A small image inpainting model, trained from scratch: muon at rate 0.0072, trained on capsule endoscopy frames (Kvasir-Capsule).
Rows from block 3, named by matrix and row number. Rows with one number belong to one channel. Each number is 128 + 24 x the weight over its row's rms, rounded and kept within 0 to 255. All counts start at 0. After the name is the row's rms in percent of the matrix's.
# convs1: 3x3 conv (model.enc.1.1.convs.1.weight, 64x64x3x3), inputs 0-12, a 3x3 kernel for each
# convs2: expand pointwise conv (model.enc.1.1.convs.2.weight, 128x64x1x1, transposed), outputs 0-127
convs1.20 099 [125 130 139 121 141 131 137 184 152 140 143 131 150 142 106 132 132  84  98 109 140 130 105 157 155 134  99 142 131 123 142 151 142 104 122 101  93 101 129 112  92 149 109 147 203  89 126 101 113 139 127 119 130 111 154 155 146 156 152 115 160 132  84 112 121 102  97 112 126  79 117 172 138 117 125 122 123 101 117 125 109  99 116 128 102 131 165 124 111 124 109  98 123 137 122 127 118 114 177 147 109 137 126 100 102 120 146 111 159 139 138 120 156 106 131 125 102]
convs1.21 103 [102 115 124 111 129 127 138 126 122 113 120 144 126 138 120 134 148 138 142 166 113 122 146  86 105 131  73  99 125  90 111 135 105 130 141 103  66 107 133  93 126 170 102 110 146 126 116 182 115 129 184 146 141 157 126 132 139 139 138 128 130 142 167  56 119 160  59 133 186 109 117 157 127 114 119 116 109 108 122 109  74 143 149 153 123 103 137 135 103 124 112 116 149  93 173 123 130 167  88  94 116  88 139 142 121 104 113 130 126 116  99 125 131 101 105 104 108]
convs1.22 090 [111 137 172  94 124 125 115 115  83 113 122 141 105 100 119 109 145 122 130 107 127 124 107 114 150 109 104 135 120 131 147 158 119 130 139 146  76 145  71 131 199 139  76 113 128 156 150 123 112 123 103 131 117  94 174 145 159 148 155 160 106 144 152  95 143  89 126 164 152  59 103 135 136 112  99 148 127 123 118 159 152 167 111 147 135 142 122 156 160 129 125 112 135 115 117 116 124 131  96 116 118 118 129 137 116 134 150 152 158 140 162 152 150 170 122 108 156]
convs1.23 099 [158 152 153 129 120 107 139 137 136 126 138 121 105 119 130 103 113 120 130 129 116 160 138 100 130 129 111 135 142 144 141 149 153 111 131 122 169 116 148 144  87 118 151 107 150  91 125 123 101 118 106 107 120 125 145 162 180 163 178 187 176 186 183 190 150 178 159 100 131 162 114 151 128 137 125 133 122 101 111 125 124 136 146  83 111  97  90  99 108 122 161 135 128 175 114 121 135  97  99  96 129 147 125 140 135 114  97  81  91 140 150 119 128 153 131 140 108]
convs1.24 101 [148 112 107 105 116 121 126 118 141  69 106  94  92 100 111 120 132 119  77  76 110  98 111  92 173 166  96  99 113 150 148 128 137 146 134  99 100 133 128 112 146 162  99 169 140 119 121 118 128 114 101 122 144 128  96 103 127  96 102 118 122 136 121 178 200 148 162 200 180 149 190 150 123 141 107 129 135 122 143 121 174  64 117 134 124 143 127 135 146 119  92 160 138 111 118 122 130 108 127 120 136 155 119 137 141 100 129 117  90  99 101 111 121  99 127 132 121]
convs1.25 101 [ 98  93  87 143  97 117 112  76 122 153 132 106 193  97 114 106 114 137 110 116 112 151 136 119 124  68 122 127 139 136 156 124 160 121 100 111 162 167 133 134 130 140 106 100 133  95 105 119  86 127 112 113 125 102 153 166 172 107 123 143  97 119 131 164 180 115  81 120 128  77 112 130 147 106 123 166 136 117 112 157 141 119  93 126 151 102 111 137 117 137 117 142 151 131 177 149 172 136 119 144 133 179 134 136 151 164 124 200 129 173 157  89 124 143  97 115 108]
convs2.20 096 [170 130 111  95 171 141 184 106 115 141 121 153 137 133 142 113 142 132  84 134 126  88 120 119  98 108 123  86 152  96 103 152 102 181 155 146 149 104 131 152 143 112 189 132 153 115 123 136 141 155 123 148 124 141 126 106 128 167 139 130 104 140 117 155 130 119 140 106 161 145 109 126 150 138 187 114 140 131 127 158 104 112 118 101  98  87 164 149 126 152  82  89  69 142 153 166 117 151 114 100 121 173 135 118 139 119 130 104 143 126 112 109 134 109 140  97 162 148 115 124 183 108 145 131 122 121  97 132]
convs2.21 084 [165 114 127  85 107 145 114 150 113 135 164  91 107  94 134 154 108 104 133 121 124 135 115  88 128 122 132 129 148 159 126 107 151 136 143 129 141 119 107 134 126 107 128 163 152 155 113 129 124 131 159  84  73 161 156 104 110 146 110 155 109 165 123 153 143 138 136 174  71 173 163 142 138  93 143 141 103 118 115 145 178 118 128 153 118 102 128 165 121 112 165 167 144  83 152 131 134 146 131 163 123 106 132 135 123 171 142  99 124 138 141 139 104 189 131 132 111 103 134 105  95 164  78 135 158 120 126  97]
convs2.22 088 [126 170 127 138 102 117  93 121 144 112 137 147 147 151  79 109 136 136 120 118 100 132 110 145 128 154 142 163  95 107 146 108 156 106 121  80 150 130 113 107 141 114  98 140 129 116 131 124 154 130  77 129 149 133 121 128 116 112 125  88 156 136 116 128 112 118  89 188 110  83  95 129 152  83 139  85 112 146 193 167 164 146 142 134 143 147 151 140  79 116 146 125 145 118 113 101 151 157 114  79 122 115 121 182 124 120  85 147 115 109 144 122 160 113 131 119 128 104 139 110 107 146 155 139 157 122 113 186]
convs2.23 120 [130 105  92 140 116 132 123 151 105 124  78 134 177 164 148 154  86 118 115 113 143 129 119 158 133 142 171 146 134  97 147  92  84 138 121 127 139 124 109 120 125 123 135  91 113 129  93 107 144 162  85 123 123 107 195  75  97  91 101  97 122 134 117 138  99 167 135 144  76 125 133 116 123 115 134 105 118  99 122 128 140 164 131 118 129 102 125 129 154 124 103 137 131  99 101 118 124 131 131 144  73 135 101 155  92 113 102 103 149 110  86 146 122  88 159 134 145  94  75 140 123 145 134 125  90 137 127  89]
convs2.24 096 [123 108 124  86 105 151 153 124 124 156 165 131  68 137 128 128 136 149 124 141 129 122 115 114 124 105 106 151 139 143 152 144  97 145 110 124 129 105 112 124 123 123 148 146 164 142 105 146 119 110 118 149 131 144 159  97 118 110 108 132  97 146 163 128 131 152 130 112 124 147  79 136 133 151 165 156 133 126 120  90 126  97 118  92  97 168  94  85 116 135 104 158 113  91 135 169  98 112 122 130 119 134  40 132 141 133  89 132  93 159  99 157 117 142 118  78 146 142 107  65 153 145 161 116  83 142 139 108]
convs2.25 095 [138 120 134  90 147 136 138 135 142 162  95 152 113 158 111 126 116  87  97 154 171  70 148 111 134 155 140 152 139 159 115  89 143 129 105 103 173 137 115  72 119 115 125 134 112 114 139 145 143  82 143 140 147 103 141 152 121 124 112 125 152 102 172 198 120  88 127 147 129 101 134 125 182 123 123 119 139 105 152 187 162 121 130 124  98 162 127 132 126 124 133  89 101 113  98 129 131 142 121 125 141 106 121 129  83 176 114 116 108 113 146 133 157 107 173 141 139 128 155 123 115 174 126 127 113 120 102  94]